A small self-supervised image encoder, trained from scratch.
Model: arch vit, moe soft, width 384.
Training: 5000 steps, batches of 128.
Data: trained on photos of plants and fungi (iNaturalist), 90422 training examples, 7.1 epochs.
Rows from block 8, named by matrix and row number. Rows with one number belong to one neuron. Each number is 128 + 24 x the weight over its row's rms, rounded and kept within 0 to 255. All counts start at 0. Numbers have three digits each.
# fc1: MLP up (model.blocks.8.mlp.fc1.weight, 1536x384), inputs 288-383
# fc2: MLP down (model.blocks.8.mlp.fc2.weight, 384x1536, transposed), outputs 288-383
fc1.524:148095162157111173176106130158111131145107131119134119076118142134139140140100135184080115087115123144169123114154122123136090120068124119117157150119121080135112121141147144141164131106138126146149114150116152086158185125149120103105098122114105119138142135112139127074123131136111083136
fc1.525:110131130142132098137155095182123109091173136147130102148116114158073114133101129173137110071110118126114123118149103130083095170148136117091082115119152141135154158136108134109141145120110142117113095105090140120079144141178164139109122167094139080137166129111102138168108094097160124062
fc1.526:116101148143128108114130114164144087121157128153139131092152138113113108151127157124144133137101144112084091122150127131148142113093163168147133143119134133153135159117115176154152121087106135109121114135117114114163136124100134114104109157128148126135125100116109114095171125157131077088
fc1.527:110140135180104076114106124152137145139132116127116063106140123125143151144125147148131164124146142064135135141112135147100147079162162160130132087122099088094139116112134116104132128131082163144104144152108129143138091075105081089109178122129134138120100142125147115073132155091161140125
fc1.528:134096159169073116138118141149123178151130136145168115091159123115101090149139173120120111149182113136132106192105102122129131150132101111126126123127145139124127125099086073103110072152131140157129126137124131066149117082091116159120135148157146145105140107118112131141169115103131154121
fc1.529:140123098092114136158093146093142143146179141118127137119099114130168160114134130112142152117079128115164116169118122168128166093145124118141174145124117100121154117145115147123176101118151133117079114095118115105064129117181071164078125141141093143105145148111141143115140119133146137124
fc1.530:131134127109119120103161159145121096090143128116181081147133121099104088115137126130129142130117123093116128121120126102084110143132123122146167133144147126130125118120129153099127171151140147156119141140109134127135120146142110158134114153135100136146109094139100086097109128125139096138
fc1.531:115115138135095134150074142094102124114134093110144108118125119089124128139134118121122151165131096136129129163128142098112130136123117136118136145112143124110115107124108150140060131127093118097178108101121139102168108155105137105177115095115107126172131153079127102138096121117139180133
fc1.532:129120140138105112137109153128102148145098162123144137124114145093144143145109147156116147147110099081115111143172135067092142150115119124138138147120078114105125142115102118138095135089162142124120138117127109148144113111113083119105163103105162089136138132122089118163156147143108104123
fc1.533:115103137130179083123130137188144091115143122137122108142142140093102104131146132113173121116137094126141162141146091094106153142089146111128100147160149096124081108120115112130099119057112140116150117091109151103149058107114146101125117124120171122119143119111108133164119080120090082139
fc1.534:104182124115118143122139107108148156160113144122152117140111090162154134088114134147104137112124150128090149111128156156058125149130107104127105108081118163118117105151137124133134127104164157089070134134131161138101117143143118112128125099117106134129103115120115135112152119092128104138
fc1.535:118161148129155134143123126132132124155139124099148091090112176154137123120164141132123089119131165112114103107115153137108089108111104176122107122125142130099110148114160115108202100162162183099132103128114171146117130136167085079132105073114161203145158156096153125127170131119141126146
fc1.536:128158139120123117113166119085104083114111114113121175079125149141099140114121117153126148141100112122154136084070148166134098137133126108098159099126110111156148131148152125188142138135114133092126140131179097079133112088071106106164124122157138089110136150152137120135129112130142096158
fc1.537:134123098122148114134142143156122150157181104152137120161143116117138126114132114098143150167099096137092133186154134174127156133158113096140133095078138158093085127151129122109136140151113147105136120162129093162131119113143135149096134115099151121140146078148158099159128105153127149141
fc2.524:106117135145105122150133118159118129140157128162123134159092125118114086134138144122129180085122103095123145114163118127108125121125145095098161150116150118123137145138140150113080139132132135123165135194105118108049102132091094102151173104155106144116104115122146125130134152141156122125
fc2.525:150134080132130123111154121143155115157138132110110118110120168109113177143103111105145138114093110123132142151110154096114097167107101139133113095103113128123160137115111158127222138148158174108155066145101147138123114142171138181105123100135143156124086114112137146103117143153128088166
fc2.526:142128124156051133151117121138145154161140134107151144130145079118139135097139128082141099139124112153139103111144125124097144109083184098121178083148127150151115122141105121118154110128143166163106122136128158078162134114129134089094124106120101134121156126163166132114139125102133110105
fc2.527:098133121127191099159123108157143171142070140125130128081103126102169148125056136127081115116139106115115121146108094146148107133130114164155107141148128136086118116157125125165153148186133181142106136090129129127147126148113119146097127136138073118108108170140153066138142154100133130109
fc2.528:087098135138157131194117138122096120131165159091179135128111133110133148087154082148174165112121155148095144111125141111112127135131154119126137063105126143144116115143136118145137160111109077121091154090145135145100183171100142098135169128120134093148143125139128134098152156179124167170
fc2.529:121073104119121147138132167142144152098141144153132069137138095134153162116161086096142150112125128096142122136166135125154142167105140158133125082124078100127148107108147121137156127126106093098142103135124133143130117150154107147143133137149154099142131122109129125120069134128108115117
fc2.530:150122124110114169111158129194160144135105140109121129171107093108121145141124094103129099125138085144123107116138139123099157129131137181134089135109150132155097152145162168125146134144131127071194096139115132090106120114125150162146150177079156134130113127130138141134172119153137124102
fc2.531:155133107093113130071125151142169151135145139128115157151114154120140114153154099131097162152131136102098123099122136176137085132137120097117121130139126167088125093132157128099138128154154150196130121141169075101120115125096121093124095144145110156103121095128167120142137145118044108127
fc2.532:126161125109126165143173132145120123139133133130115163118117115129152166117135112129128101140152142139110107124144114143162068131097146123140131130098121140165138108118122142179140099141124135128205141138103138108147112155118122162135166132136137135122154161125148125127148067150096113171
fc2.533:159104139124137152084127149119134112120156127123157076183113126122126114134109140128092143118139105123147137109127136161127135133159131155160097109162118122158136106196144089133137086102160121096157105141156111132100135128125096145159143109130110098127133139140091127143155126110121099074
fc2.534:146129115119156136181099075127127086131137142109124164130117123145137113124151119086096117147136179128107151133124121102153135144118140132124132134123116119133105150107126128148121061094114151096106109105160138159165128070118095139138148128137121117097152126135133142122137122110140135145
fc2.535:127146138165107120122126068174139110123151121181120147114134151094133121116126105128113153112107096194174078144139172128103170149106144082109152148096180143153142102129122118131136146110114109159090146112093097126159119061093096114131129095108120153120148099117118111142150102135138143142
fc2.536:162129158140089134144108118123135123124131193104155144146106150144121129169157114175134143124139123112120154135177119099123135128156142126098128140124170129086134153135170077145100159117120098134099134154063123110103159121146114160121143105150158170112117117093140148087139134117076116139
fc2.537:098143119104111150155128139133169132143110107140091151142144143128117119136172150102124114135160124121161120097095167092127126143093175124148151139134138089112148107134140125145120133102134098182132126096133125139127105076116125129163139122189092152122123131131149185160127115130165128112