config.toml
model = "self-supervised image encoder"
crop_scale_min = 0.3
horizontal_flip = true
norm_position = "pre"
inner_norm = false
conv_stem = true
temperature = 0.1
shampoo_beta = 0.99
Rows from block 6 of a small self-supervised image encoder, named by matrix and row number. Rows with one number belong to one neuron. Each number is 128 + 32 x the weight over its row's rms, rounded and kept within 0 to 255. All counts start at 0. Numbers have three digits each. After the name is the row's rms in percent of the matrix's.
After each neuron's rows are labels from the 100 images, of 14976, where the neuron reaches its highest value: "responds to" is what is common among them. Only what is clearly more common there than usual is listed. The data: photos of plants and fungi (iNaturalist). In brackets: how many of the 100.
# fc1: MLP up (model.blocks.6.mlp.fc1.weight, 1536x384), inputs 192-383
# fc2: MLP down (model.blocks.6.mlp.fc2.weight, 384x1536, transposed), outputs 192-383

fc1.356 106:083179126131039107139124159158075083155155152119089122138105081118143117156145116082187148159169069086096137109093110127115157130118090161110106125172111105161129188079194126095123174161095168071170108150140039102146133125215191145096182135135107113118121083133074088112185170132191140160142133094086115113136110117088191139116072101128136081142133160091102165090160125152129106164068110126184184123154111111093109147167105109166136121157140100118107090140134207125147125104114134147149068133096152178097148057112137095147122141107107069142112122093118204096120114110122143157
fc2.356 110:158126161149075123104134111156128122056076147083134106148155110136096152160128070122146157158162105087144141148098163157110092118105139128080101184166165137111100204117165144125107206164096169156130201102067126142162119085188147051160137161092152120146118164121170068123111145050132108106115167099105077133071068123086170115132122097124172080126133078095087137150105175174144098108082128102122121096163109123104156138139140131165111143160161128137083110088110148136160074120138109059119160107075149129148152144182167108122114123164148145154200141147116123090139134120133130160
responds to: order Asparagales (32); family: Asparagaceae (32); text has "yucca" (28)

fc1.176 096:161142080136133146120113136131096167106138183131132142086117189076114100146122139088142121150142140083133083148095079083119117143188133115180134075191176113181149154084155134066103126164096109117129178103082147104128114115184101115137094076122144187182146102112123155180090069072176106115100122132169102132123181125162119127105156080136115124104146151155089157150063130132103123082121146127100078090080098074109135108080099151143095170172178108134095100180133062117150117065159109088163080137217082119125054131079139116094070135138151206129124096102187113111119114151131146135
fc2.176 104:121126195110116144120159083100045138188091106138104108114119135168113139118181147184176176131137133133158141171157144121082140158136198170147172219116109113124144107133080074107087128114092159156117121122123130111161124078100075151151108085131110107102131161165129119212173092159144154186149115124135169153140069154172145075122135082133132110137106134069096133107151086100126140154133112188092093137138085136112175119121208106117134086109117118124163107122150184150159102154153100132101127120164135081080136141151146093097139112121093109142116143120099128129150085128094058153
responds to: class Liliopsida (26)

fc1.630 104:138125172109161152148150105134136156123111119067111154142119106106109125131150095093142073181138129110095095168117152078123074068112106097117113160115105073135152136192112114180101132130100130135153105136207154163156150121120127160061129097192197088086077122128143155101154113142167126130094090175146160090097062172166141151132165064104060067114214119124167167157154122133098128168122149136108114118136156122152174078112140177156088120093108102133169146131134056118139147115138147116089122115151128130128139121152138149075178124105116101077061122075179113108105144122159161134
fc2.630 108:122111120157168136144096146080104135108113122086126186166082093140214136124113160134144034142110112188096098149145096155146127131098115146135137197085098102170097088131098155134130167101151169047086125124119147110095110126134125130069131121136183186143093160131107078125128133096121110116114095097121172171177099136155104120176124149080162140111102138175075134131117179116123118102189074075062114098095104149106097148164095124178113151206206111173119125128122173091122179102107117109117102097113102156107160156123135149041141102149163087192133069190081135145124129094134131133
responds to: kingdom Fungi (25)

fc1.731 104:089138165144115093120138117091098109143182072153128169167154109072086136171170096087152186120167135141143159115116185097133180135129098156079129151136108143118144126106141121140114074143148216141086178124179137111143127157172177181157126149145053094119146166146073118150074132165099078186167189137113111136180140126092102194152130063124131146149119176138157133104099121135139066163132157119214140143109170142062102167146140172137103143123087161181096147102139059092161091136114156071108131093114103123177148115114108085100175169146118160148151107131081168154064122124058071109
fc2.731 107:174115097180126156103134143141118165098034148118103137117136102109116060091100088138195117091124142088154110147113126080115157097145074146122121137155120130188129119082163109099177118180128129120176180130069151112187177131098096122123113126114114191135101178100161027140153168098105139105117160105173127172167099140171132084140174096104147151125126117118196182120118122109156149182129138110092195100112121166118112093126092128140104104128127058108128120140148070112178079122147154134097126122141138125134151167169106074090119058125174125133164017156103074135116119141133151154
responds to: order Asparagales (32); family: Asparagaceae (32); text has "yucca" (26)

fc1.665 109:122093112182104155096124101165179171174037059117155067138182089125142143098072122083111160109156089154093097141129150097124106174108138080135141162171136136120102103156123134136078180130059139148136097129114129123150137116105130128145172154142119123162150124158118101159106116091109148089043095108160122141173143147134134149115149178136043139142103156147106100163128072161079092123143178110101125124166123163129079132121125128137159129123121088117123115164061154144128198085160155132102113131170154100160162126143147079117158122118191080160106111163167099159122095098173112068
fc2.665 126:132097177125156143121154171143175126094102076070155126140163101140057164166132177131136143117095159152110073121120165159121140175099103156138157099123168123148095140173079092168123164143095128093098149175148192157154113079158109118099139108173043077127159126191134130131110115177125115132144108167087174067165143100124124177109119144129093108147106094146104144140083143172139110155147103174079122112168140117126040128115105121127138179118148141126161123113086130143126127105128153132168188173127120147139031142114123101064140094101159129138145179079105144109105101134130083158
responds to: order Caryophyllales (32); family: Cactaceae (27)

fc1.111 102:163130175092107205076074089109159101122081085153161139143167122080140083101109112171165101111086122139133102125135123119125097138164103151155101112105095129128142091088153121138122123123137104151154096073132168140097157144120146121198128146102174132095092161142090153132117111176106162108129144152061151117160147166126100150119109149119098154096087185119168167102186135122163204098071105154172102122082130079153178077156113119105093085109088102097135175097177129128112147130068092119160143155065116139143150112088138109116065178125118172141106114131132130161134087121090130155
fc2.111 107:097144101125176092086057111088190166140125153137135132138121097145126191114091103190095123148089115132091124131153080090157106101150143123113176100185134106137111091077107154203148093067119187145121125149106141129140085130219163131122102128099115114098155148098135083121176104119152091077107101092107154168127081138098130172169141084150111169134085109076148087107114120140164085128100102129137168107131139160171159087143117153144111110105197163065072115111199128093113131133221123100046038109156103146187103080047171146155130148125193165126105174110109120125104119109174108137
responds to: class Liliopsida (27)

fc1.430 103:138136168113160117162087154108115123165097163090046134120146135115111200175168097191176081158141128150108107128137100076162099138132095122146095159153118131156150164071124067132108118117092161134189124142155107085200176071116104198081176177144153080124135091130106168089129135129102118105101097158099106107102126147137152156088151106117090130124150147103122111168196066123158108152125098087140112122062128139103111090129107131131193166139156149117119117056073165136127131172133150155079110129114156109108146103095138132176104074105118158173127133068146115105089104091131054063
fc2.430 108:168077115086103173077082103137103108148146110105114113114079196108119139121132044128098193152139181138164162126124156185125042159108122099095058132109148127151159122154082149134108135196142093145175147063130078119182179109188154151151150093141155130107098076098172142106117127151070095168113138146090077111090099177139160148102096099128078132138105126169111107131100132124113105084125150122126064110167149131133135166191086101137107144108141169178176147104054143125120053087168084142212090144105105116093165125181097122169117098127106126144162170146139141117076142103116090089
responds to: order Asparagales (29); family: Asparagaceae (29); text has "yucca" (26)

fc1.468 101:117129069137032145144114084166115144035155156122192166153175158128093136129147114071123139073075160089143102117142109147087119125094118172182134146110160132081168113161073167125098142107128136139174130140096139115134104141151116149172140144147179160145126122145118052184153189089099142110103103099183120156157099168112088110118105128131135129128128078155150113181097131180120143116114131064103118151142121141163115149126133145089142099097151148103042161119149185124161125087118074144102122156089124103132135148139100066155153119152134133156155157176146106183158099133148136210
fc2.468 098:118116138117104159080127139091117161147147123068175109081111147144149105087144098164094101116139138184111138174156078092162116135196144086148136169116147169102149151147069113147160153155095121133118177170111118110154157092134122125114105123110107099126129108147155166128146140155189188107117112136088163156158123100164139103125134122123169108139085149121066163135183129131139096091108116177157132088152059162077125089120128114146162150118143121150137092049043094102122170176132149099157130062032123123139063119086103182123110115135169102167118147112116137133184099066113125129
responds to: order Caryophyllales (25)

fc1.341 100:070137128097085089108130142144140126189149107101068105152117150089159100106110148127155113138149125162118113096153136141150121117124105133148128165097068104098123133130123129171147154107164130111149143114124168095104132136157069131169109122163114135086194119076128164166121074095135173166136158162125134112082125138087181125146166151143114099171138102111123172089178099136162158064116085093170157184117119086085147156176169102163162170111151180137067123099081141112122092142184114160183076106163121046158172129100110145180082081102111181134129130121176160123138135105122134123
fc2.341 103:123158113115162151135134159121184120119107110164142128124128058073097114097094137089098140140163115155101147121109109140108114172161156151086128201150159113124125139156080071156084133148169126187086134056168063199148162186123142158081182067151109138149141122120122131120148130131111150117141145137068188142153091148137150118072203180124096118173101125106098158171116099065143201128191121136106089123218103148095112058149153128151092073137129108139165110155089119103100080136133121135086155151128116079160131159138140149098063088135122111094048148141126083192071119076184106092
responds to: class: Liliopsida (34); order Asparagales (27); family: Asparagaceae (27)

fc1.140 097:127125116119117184194123136131114123186084120082114132102155099126172138137127104145063168156116130130123126124125165078159098107089156167083080133140086089151116043079116132134113182075169137169185093116089087145071165188132155139087107148138099115105121127162107100159158174160094126172153116112095149126093098169168084102116096121115096049128098156134088107179150104165075122123178123122188077098150136129191106119160096175143066155147123120216144185074140108105114151090135135149081131099105143144081086148151129114148115109105132097138127112177145113112123160120098165067
fc2.140 079:150147144113130091134136091118143094086118084113136124114080120089118110191214119154181099069143118154091079121178196165155136137115159115074126137180055104116157168130105060068157078140111113101127177108133124107121176128131100093098104132151120122124152140069149106169206117138067141138165117057134094114130124149085180118200146097067168122125130173090094104141128139149129178187128129165107156088137148125126149133117148120110169150134043134141165142125098168131113089107192193163109141139139194074059175093108212150143159130115132185119145133178167133111072166145150056110
responds to: class Liliopsida (26)

fc1.339 110:117118224135148104112151133165137142116164208108110096109176128130146116155155155148128199055147109083120145139101169180112102153111110072073065121117135065092161134063144117084163133116134137105096118091058069175126137078106116119111098143135150174155104100154132123124113183071091165103141161097069104101156097117139127132141047102151104169073157141120132127179124136090128166133147131143211138155153140127151144089117149123177114101151149110155093122112114177104145119169170046109146086093099177133105146208154125111103124179175084089168094148183175102162096143135125104139
fc2.339 113:172143209130164095130179115154112100137097142119113133132147107105155149157052096212171111159129157153098162074104114116098120129169190142115122135155077127105062152154100103111105170216141106150154174071160116181104065100092111081087128134138131103083163096092119082091208109123105113150124072144125106149098066130135143027147139149128122129139135102082131131124115140085089091074146101128112072123159137126106174136138145093177090144117114076142120113152125101169204131119152092159137149103119157159151075173125105102120132101176119107159088166123149120130089143156149100112
responds to: order Asterales (28); family: Asteraceae (28)

fc1.742 111:111115142117140098122118151149121089255168158091140139142112088150183117124067104143095147078120140125152119167108164157157192111104100133178157119211108131141115099056120153135108138143109086135127115075119171097137131098135073141144124194098141105112121101108070127132211106054125080150090134161156123162171122149126183156125147092085124183104122114119086095193185121177081133133145098122139126139152107169134101110110110158111084143075098151111137072064119121039108122137142137063143115126064155073210110145085150137054113212098138158127085144124154115097186111108147069080
fc2.742 104:089130144115120107127110061093126160079170133143134170138114163074080168114161108080171099099131116135141158191091134136142079148195185139184142068118100181139133098176104153048161117111090143154098143157089159173145156125126110098160068126128200152144139160179120114151144127161112109134152090080124144137065170095144150138132084136152159097157111139106143126102055108117141104074145171084124174080172155094173122112167100128117124122216208126186126100167076102071133075134149187068090137148210201096057155106192087140144130163105129156163163122126103148075150080124105166125
responds to: order Asparagales (33); family: Asparagaceae (33); text has "yucca" (28)

fc1.3 100:104148110128169172143186169135183139103167048126143071129145119111145141106133163115124180106100041104132123148096119125070103141131133133163127145103104147159113145164130124155161175126168105122111146135193157099157074031159121105124120150139114140123134166117156098139123081133202128140153119065145095171134163125134121136190119156159056064126085117121160131121120103090162067208103168113126086144137181104144142160116121136140162129149136173084155176091132163122159160085125141207156111132095110087144138191137112193109146167131111122107104149109146132069130166157164134094
fc2.3 085:137180138100153067147190170006099084143128197123115105124139131095118118119176073127141119103123134169112105156059090119122105091150138186066142118117146114117122126126160084156112123150117179202118169161110080161158118105068090140095136153094102139119103167144209142112133147109090080130180095121161157134154118161121138185112127107148165127121201072165129085058117133066152091092163121107109143067089133139158103154148188119141159127071091098132137181128122166110187205126095178105168121097140125128103117156147132112046142169141189088091120128159138178101148165140089219111
responds to: order Asterales (28); family: Asteraceae (28)

fc1.256 095:143124096178184183168118132071206144158113112069122119156142138138094151139139120065120086147145166106163099161179201145083067145123128097156171068135095106112130166159144124106190088116190117172161192152145151147116119121150169076112098130128130149101103133162138130210171137117178102134070176178140147132091144117135169199145153156158191129161148117126157126184088145123105151151132096143104085146123122070102099134080077076084171126161120091145092150159170172144157111086143140110132156107144134121121151150078113129101135144134127130106152054105160097099143142110178146138
fc2.256 105:101133096136127073063107071144157123082128162131093099182151155080128117121119072132192107110138116161117159095144128150210060142081125114071106122138143075110075124191102117118180167095170136104123167130128091133173127101110133188162147145088143095128171107110119147135113110130150150096086143168068162148109077185158104055154120100105087112088139097170128090153129206107118134099098115155165097189149134122115173123181096172143129119178083134107187112132155132144141048161093069141112161135107143128127105166146149176130062082116135171123132111066100073114149127095218129121
responds to: class Liliopsida (34); family: Asparagaceae (25); family: Cactaceae (25)

fc1.648 099:119130106144111153140123185142173150093157128073106134102168144079180127189142092115135107100106053159103138140129174088081115121137182096119094084154130080176114085151110106135101165152125138114098158152119159056148091074122114123108100088138119167120068202147151113136144163119145131126107149123148158078159091148171111113196149106096145126144128144084057099114111114125078146159067136136101065127151167149212165155132109116122108109084181144118123081172124136173110128097128126065164102089186149077121154173087061143081067141097104129095137101117122105107117157153059076091
fc2.648 095:109131158102083094170111135136138101159077063140150105116106109136107137150151118107137136149100140174185140100113127123177088134141121131090156132123149149114115147117085126100134154154111095133168137147072117154219122089138075126139157178130134137138145115125121093096129070149108135139124089164167143121117136129110105163058134155101111077110144171116126153117103141040103058080137146154146078075083149134123116100134090182114114140111169105139078076109134160162148067135152112129155097130169131095136101171084124103105083089128166074077117081102137111191152138213137172095
responds to: class Liliopsida (32)

fc1.659 100:153185133090121134117110126132138114124104142118138107060135063163082183121097154117193174153135184201138107122104142150132151083112111121117121158160093089124055114158161150071165083133146122101134117164125136112126197097078161144140161174124077105141092148071168083197159178126124142156174158167193131084156142099118163143176123139101143069092033138130049101076115116082144167123134132107089109098135147118104167132106090079108128134063103125139138116152137141078112157099161161093133124101134185140111089142106180160151093134161197123174124151078169145110117127116103135133
fc2.659 090:145093076130107125129120120120138135120183104102104172159151125053122125113146134150145183147133096112118130193203082153173141143122089087098138138113138122090166150158129152155172157148156133118112092130112160158157074126170123099115136120135074074124082097137164132142100165163152055127145133113163101120160148128084118122073086086135138058138111134077112166157129153094193153126098088167148066115239115074118154143146086185166074126151123095165080158155161143106091142147138092140092139143136125148110110110152148203165111166085124132189121121148116109100118085131088099118
responds to: class: Liliopsida (32); order Asparagales (26); family: Asparagaceae (26)

fc1.754 101:101102155135147141114072094104137156175129136141112141142116161076141102070159142133138136147125163132064111147161157209095086125139155135160114152121100189147112105171098085109140116104139160186114191114101103144186148119146081120117133144155138120092143156125132187122123096154170169141079086152138145159114080133083200090178120145157133166171091145111143051142135111165106160137145054141109138134091125181087095132150165101177153110184193127147153141089093163119093126146079173110178164146173188123118161135198086128158175153137156138143144131138165118142147068112157105133
fc2.754 106:109161120139143156178118070130148122130101099149134117110190116149152160155126120112158127124128079100128081172137128172144099096109130112120154173127196114123182151138119199129138061133061165110126043173081117118121165087103158122083109154149145162042180080115155121130106117102107117126175108111071081148090168090149101149102129136170065129158111111106155087122085156147122153104129115122127108136112169124124178104119086189096149087097109094079211057110130112150071132090122182147131128142164140108090140079108146110152106193122132197125126144155150127170118112167111137118
responds to: order Asparagales (29); family: Asparagaceae (29); text has "yucca" (25)

fc1.666 108:127162167104168135133098151065140098093113125164123131120120128123133094173110144164152118147125169144132160155106119098123079203127115144127084111084170138145144112190070121099114083132119165122126102119117075126124082150090111156148136105139111067136141127162119119065058098112119151150123124098135131066183148114100115113112106145198110160154157141100102135092175112129105108183153108102180140137160085058073127109165077166134138088057054119112134161118081130167200122137199169166106119156127082081085110174131106109172172133154174109158133122067126080153137120098114125110
fc2.666 104:132093156129072141046147145181213145087089127089187162113110125187118201057135165134123118067084080171179140071146100117104125118145111143143205160133090123172128134076078165086138117111108132136140112135159188150135156100148122114205171166101152107155090071134112080088151110076098096103112192094137123104153159120150151128157097102132132151087164118132156126143145160140104126126092130109117096153146093177096086063081144146105162138076168107115152099089111150205156087110117123143138148126094217150123096159159162103186104127054108110132108070083150108164092107128203095122
responds to: kingdom Fungi (32); phylum Basidiomycota (30); class Agaricomycetes (30)

fc1.561 102:114118172149126064139105164126116156115142111102091094138120119108192110150114139106144104160170160108115164113117094203108137135078119082068104132103126116087110165132144105149125105138168138145070094108153121102142151107097124097114132091164107187156056060137125166116123188110138130138172152144088142059116111126164159130144124140145196076160172134128142140063141100172124124096157081134142127132177092096130157133085127184167111127088146169106138163146106140120146089168197111064092120122161149057068157154121178100104155125118121082152119152113087179144102093156174111141
fc2.561 097:101159096136132104169077182144171094100072147066130141138128171126091118184141176191191116140147091034060135129150093146123134132160154076135148106136123092159106118083127164146181112104156177099177091102092093188160158124097179145180123163118095085139134105131127088148151143133127112076080104132119129152128124139200154127139114157166131172119117084117163147146039105167106122134178114136147124087150146156093125174139128157184100133153130108094069118111111190080103150219152138132189139132128169081126178163183098129124160115156117121124159090127126086119123138147089138071
responds to: class Liliopsida (25)

fc1.10 097:095113134073167100158113128104130089143114184142129158138153125095103086177133146148109180117158098083102093126145146138142153100166134161113193134135083151123114129137086135140104086156104155141167145135124117128158078104185120118162155185166102138183118168164120170089134142136182071147086140156013173144099155132145153184137175109156086130157124135144089136173078156162123069114169070138119140117093150121076147140154104157131141083098107091121101155144174174083179116176105138162111107088167134149150142116117133170155143109090117088096145123154124109133096125203141094161
fc2.10 098:133122092125130146152138136146127146138128176177117086117157175179094115191124127181123133106072160169134150160108132149078089080085065172118118165083136127171154077108126147101139162145121086096120095126109139155126130125069159157147158081138100102116123139135110085152101123122081142137069132117153129118192061058082132091152143150167168138133153130093119124107158117176122121119146122116218059145130100174136126133142069123137102121157110162152200161088116107122108148083138177108145073143124088140167159155110148077125163185158155136132154117127175103123098129111155135155
responds to: order Caryophyllales (31); family: Cactaceae (28)

fc1.519 102:133104161133110131186105108157145165110121115136144099149119080115077128186121165114137097175168061188138169148151077085131084138085185104114103136128135122132139142130140099101145091130076144109173121158058130106153049178110127152156159143070114173061134109152125146133178127093156110100127062161120140118137126151121198171105113174121104112062094135089192089163100108126111089141066158112145182110086135160139104141123144157073171102145136137119088132234079164125119139133170168141150102085137100097146093118114173178168128193167170069158054148135160108174124068088088150127
fc2.519 101:148142181136180152116197142156120112132147134099113120131132146175110134137082104080143084091117210094110121162172152092131117053090146123129101152123131112165124091134039193180128164133182155130153134128146078135178173102106110149112093156109139124206154106121141158132097134214079108112129130111165138136145087163123108108110156187153154135133154125123158140091142127106134168119118110196173096087124117085079085091082099169179108113167121135107127074146166094085165161160091148147066157205128122121099161126151119093151186063149114141098110088082146142111117146085105159149
responds to: family: Asteraceae (27)

fc1.13 102:164074249147118108110133137150126132115091120119121154086161116121144127122106108124147150142085099148094123110115051118135179114158093140109149110154146132051120095118102176176163153154077106127156101164151096062135102075118105093109082148111090117140083120116163163145117086181141124163124128098159062157160106121152133084119094122104152094152165125054159162164140098129128127150092144099099133158118188094147146105108141112194127146090149178160088138111144096166118111158141112176123122178185112072099158148113092137116171144077172105148152109057160180095147119094117092095
fc2.13 105:126109167152082135151129073137153167136130128177097120139120183134141150163114132087110144216113129124110142118176150128081169153132187131082159115131099154091160170122073185153085099182127132103059114074089149081146133166109185117116088178049159142138150162100163120065101166161118157091153145155160126137156072134100121138089161109170087120164131086111145135109140134067091128134099156110166191119078127147152173117170098154109119162112134089139143128087147132134119050137162083178104140150093128136118117120128122100087183113149114182186123106089184160134126121187146149103
responds to: kingdom Fungi (25)

fc1.222 097:141171104098142112129120188107179085112216114155193131131141145187100143122139123102112134106120133126052129082126069120156189046077091078187174095150142124130128174088125158093121118106175120124109107102167072105106170153106074113173112130118176145107077113117122077107091067092046129101135152145070141150088166138119168056128129089172144101100142138174178052107138140118139137117167114095154139094103103146148093180117136075140067106142105071138084152126109149108143078072127098114138118119124095196162126123179151095138134178086111111175117191130129149109128119090059130170
fc2.222 110:172184163142095120131107142133142148085158174177115071119083136063093210087107110115112168089108141159131103115109162122104165154141081152119084095128124121111127152154154169123148099135099181133137173131090100183210092107125155156118160136167113181156133137124121117147067214125123195141102169124122063115080158124134129066098150167136112111116134087133115092108094126124111120134146138123145158092061119121206190126124158144109122112115152104147125124136142143103149145168094109108103076124163137121090174081152125130087142107156124102075163099066115120165079182107091110165
responds to: class Liliopsida (26)

fc1.543 098:096149078119111139077141131109137062140185139124122065126129104150097149070114201154090157159101114099109111120108088128139123162167105150157171093132138136205193169114147159171136114152086147120140100098130141127170087075116121111164103139134155109108076160143147168132131146142174145155124113115149141197112185111160121097172095115133092145118153127184163141134139174107130152163149160120122178130108100141144108155092149106110116135141113185179165151159091135184063116095076122130154101185139173154149146151139203147190080119140153120082125171090121138108159136140131088125
fc2.543 092:133144112157160109132131066085102175184161064084094105106135115148111078111096084040145116110131131199037099072160130107128096103128164164107093181144094166109031133137116090126126160067169058164144158109077163129134118139130154127107151136134120076193113146112098145096088123131129076088172084103052081119113151151087117103096126150088136126110079101154109136219130109144119089080106128115180062123134099130145077084138155136161190107136136089103144139113115101100139166112089122109093141122144087092059127136126101109111127176086064119064111113131085133106128108129090107142
responds to: order Caryophyllales (33); family: Cactaceae (28)

fc1.278 102:198182119092165102134128120127077154127077125174170174104076131145115116108185158116136104098099078106143116146133134114130133123126096071149098101105175114088087114150099129120146108124139200178097115154096174057191145139107101162189164097138173122194107204180171115165144095087110123168122078108132105153193162158082177172127155091146093144116094146149080212140139119121127107122168176154176118124148096124117187171105105143152185184083131166155106147127160137136168124128120141122071084182083139078138129122072120082159155157110121091085144176150142175133197089089091184126
fc2.278 103:117090116159130131119154119151158109098172154207132131110085123114127159098117111062056064123119126137109157062117188144073115121171125197164142150145110102120124142115105075126096139130178138128188169140125153176134107124162091102096093133090072103061138078115174125107154130129097156150104118133096170141144130055122112084131146108167152157112173176161122150082096137135187168128194131151141115099146155104061101128084180140115120131119150104147115103141113130112102121049111173141092197147119142156169087115137132147109113089133145163095092102151104098145159083127083106158
responds to: order Asterales (29); family: Asteraceae (28)

fc1.693 104:133121117116137177091160143159111108121103148127053082114115080144103079095114125108122128116143120082152065133153162177103067115130091068143108103112183105162122142184086156132072120164105078127121095119112084134103090136091156150143119102095157132135104167128147168127130133080201138155112114130169111130128131132116101115096121080123029163163096118089160123176171115088112123076178100110180137118130155152106117049104139078092152163063110170185103114169138142088098165091131117168171149129079127109128095095146089133133102130122195125148131141155146180125103106116122135089
fc2.693 096:124156129144129081117111131121127183123071147167110113139178173145083169199093102119163166105142089146083148190160154112133124145138107118141126115134073169086089139121146128108161187135111118114189135116120149103171136151076168080171146098090180138141121126173107121069116177113144112194142056126139158158169131112143131081098178196156145077106146163147151172146147129146122138169214104181136118150131092109162136119117132137095110108165150083126145110123089152144124110174164116146119089158122139048107148146116127168141104171163135118178149091121176092114124105131032112167
responds to: class: Liliopsida (30); order Asparagales (25); family: Asparagaceae (25)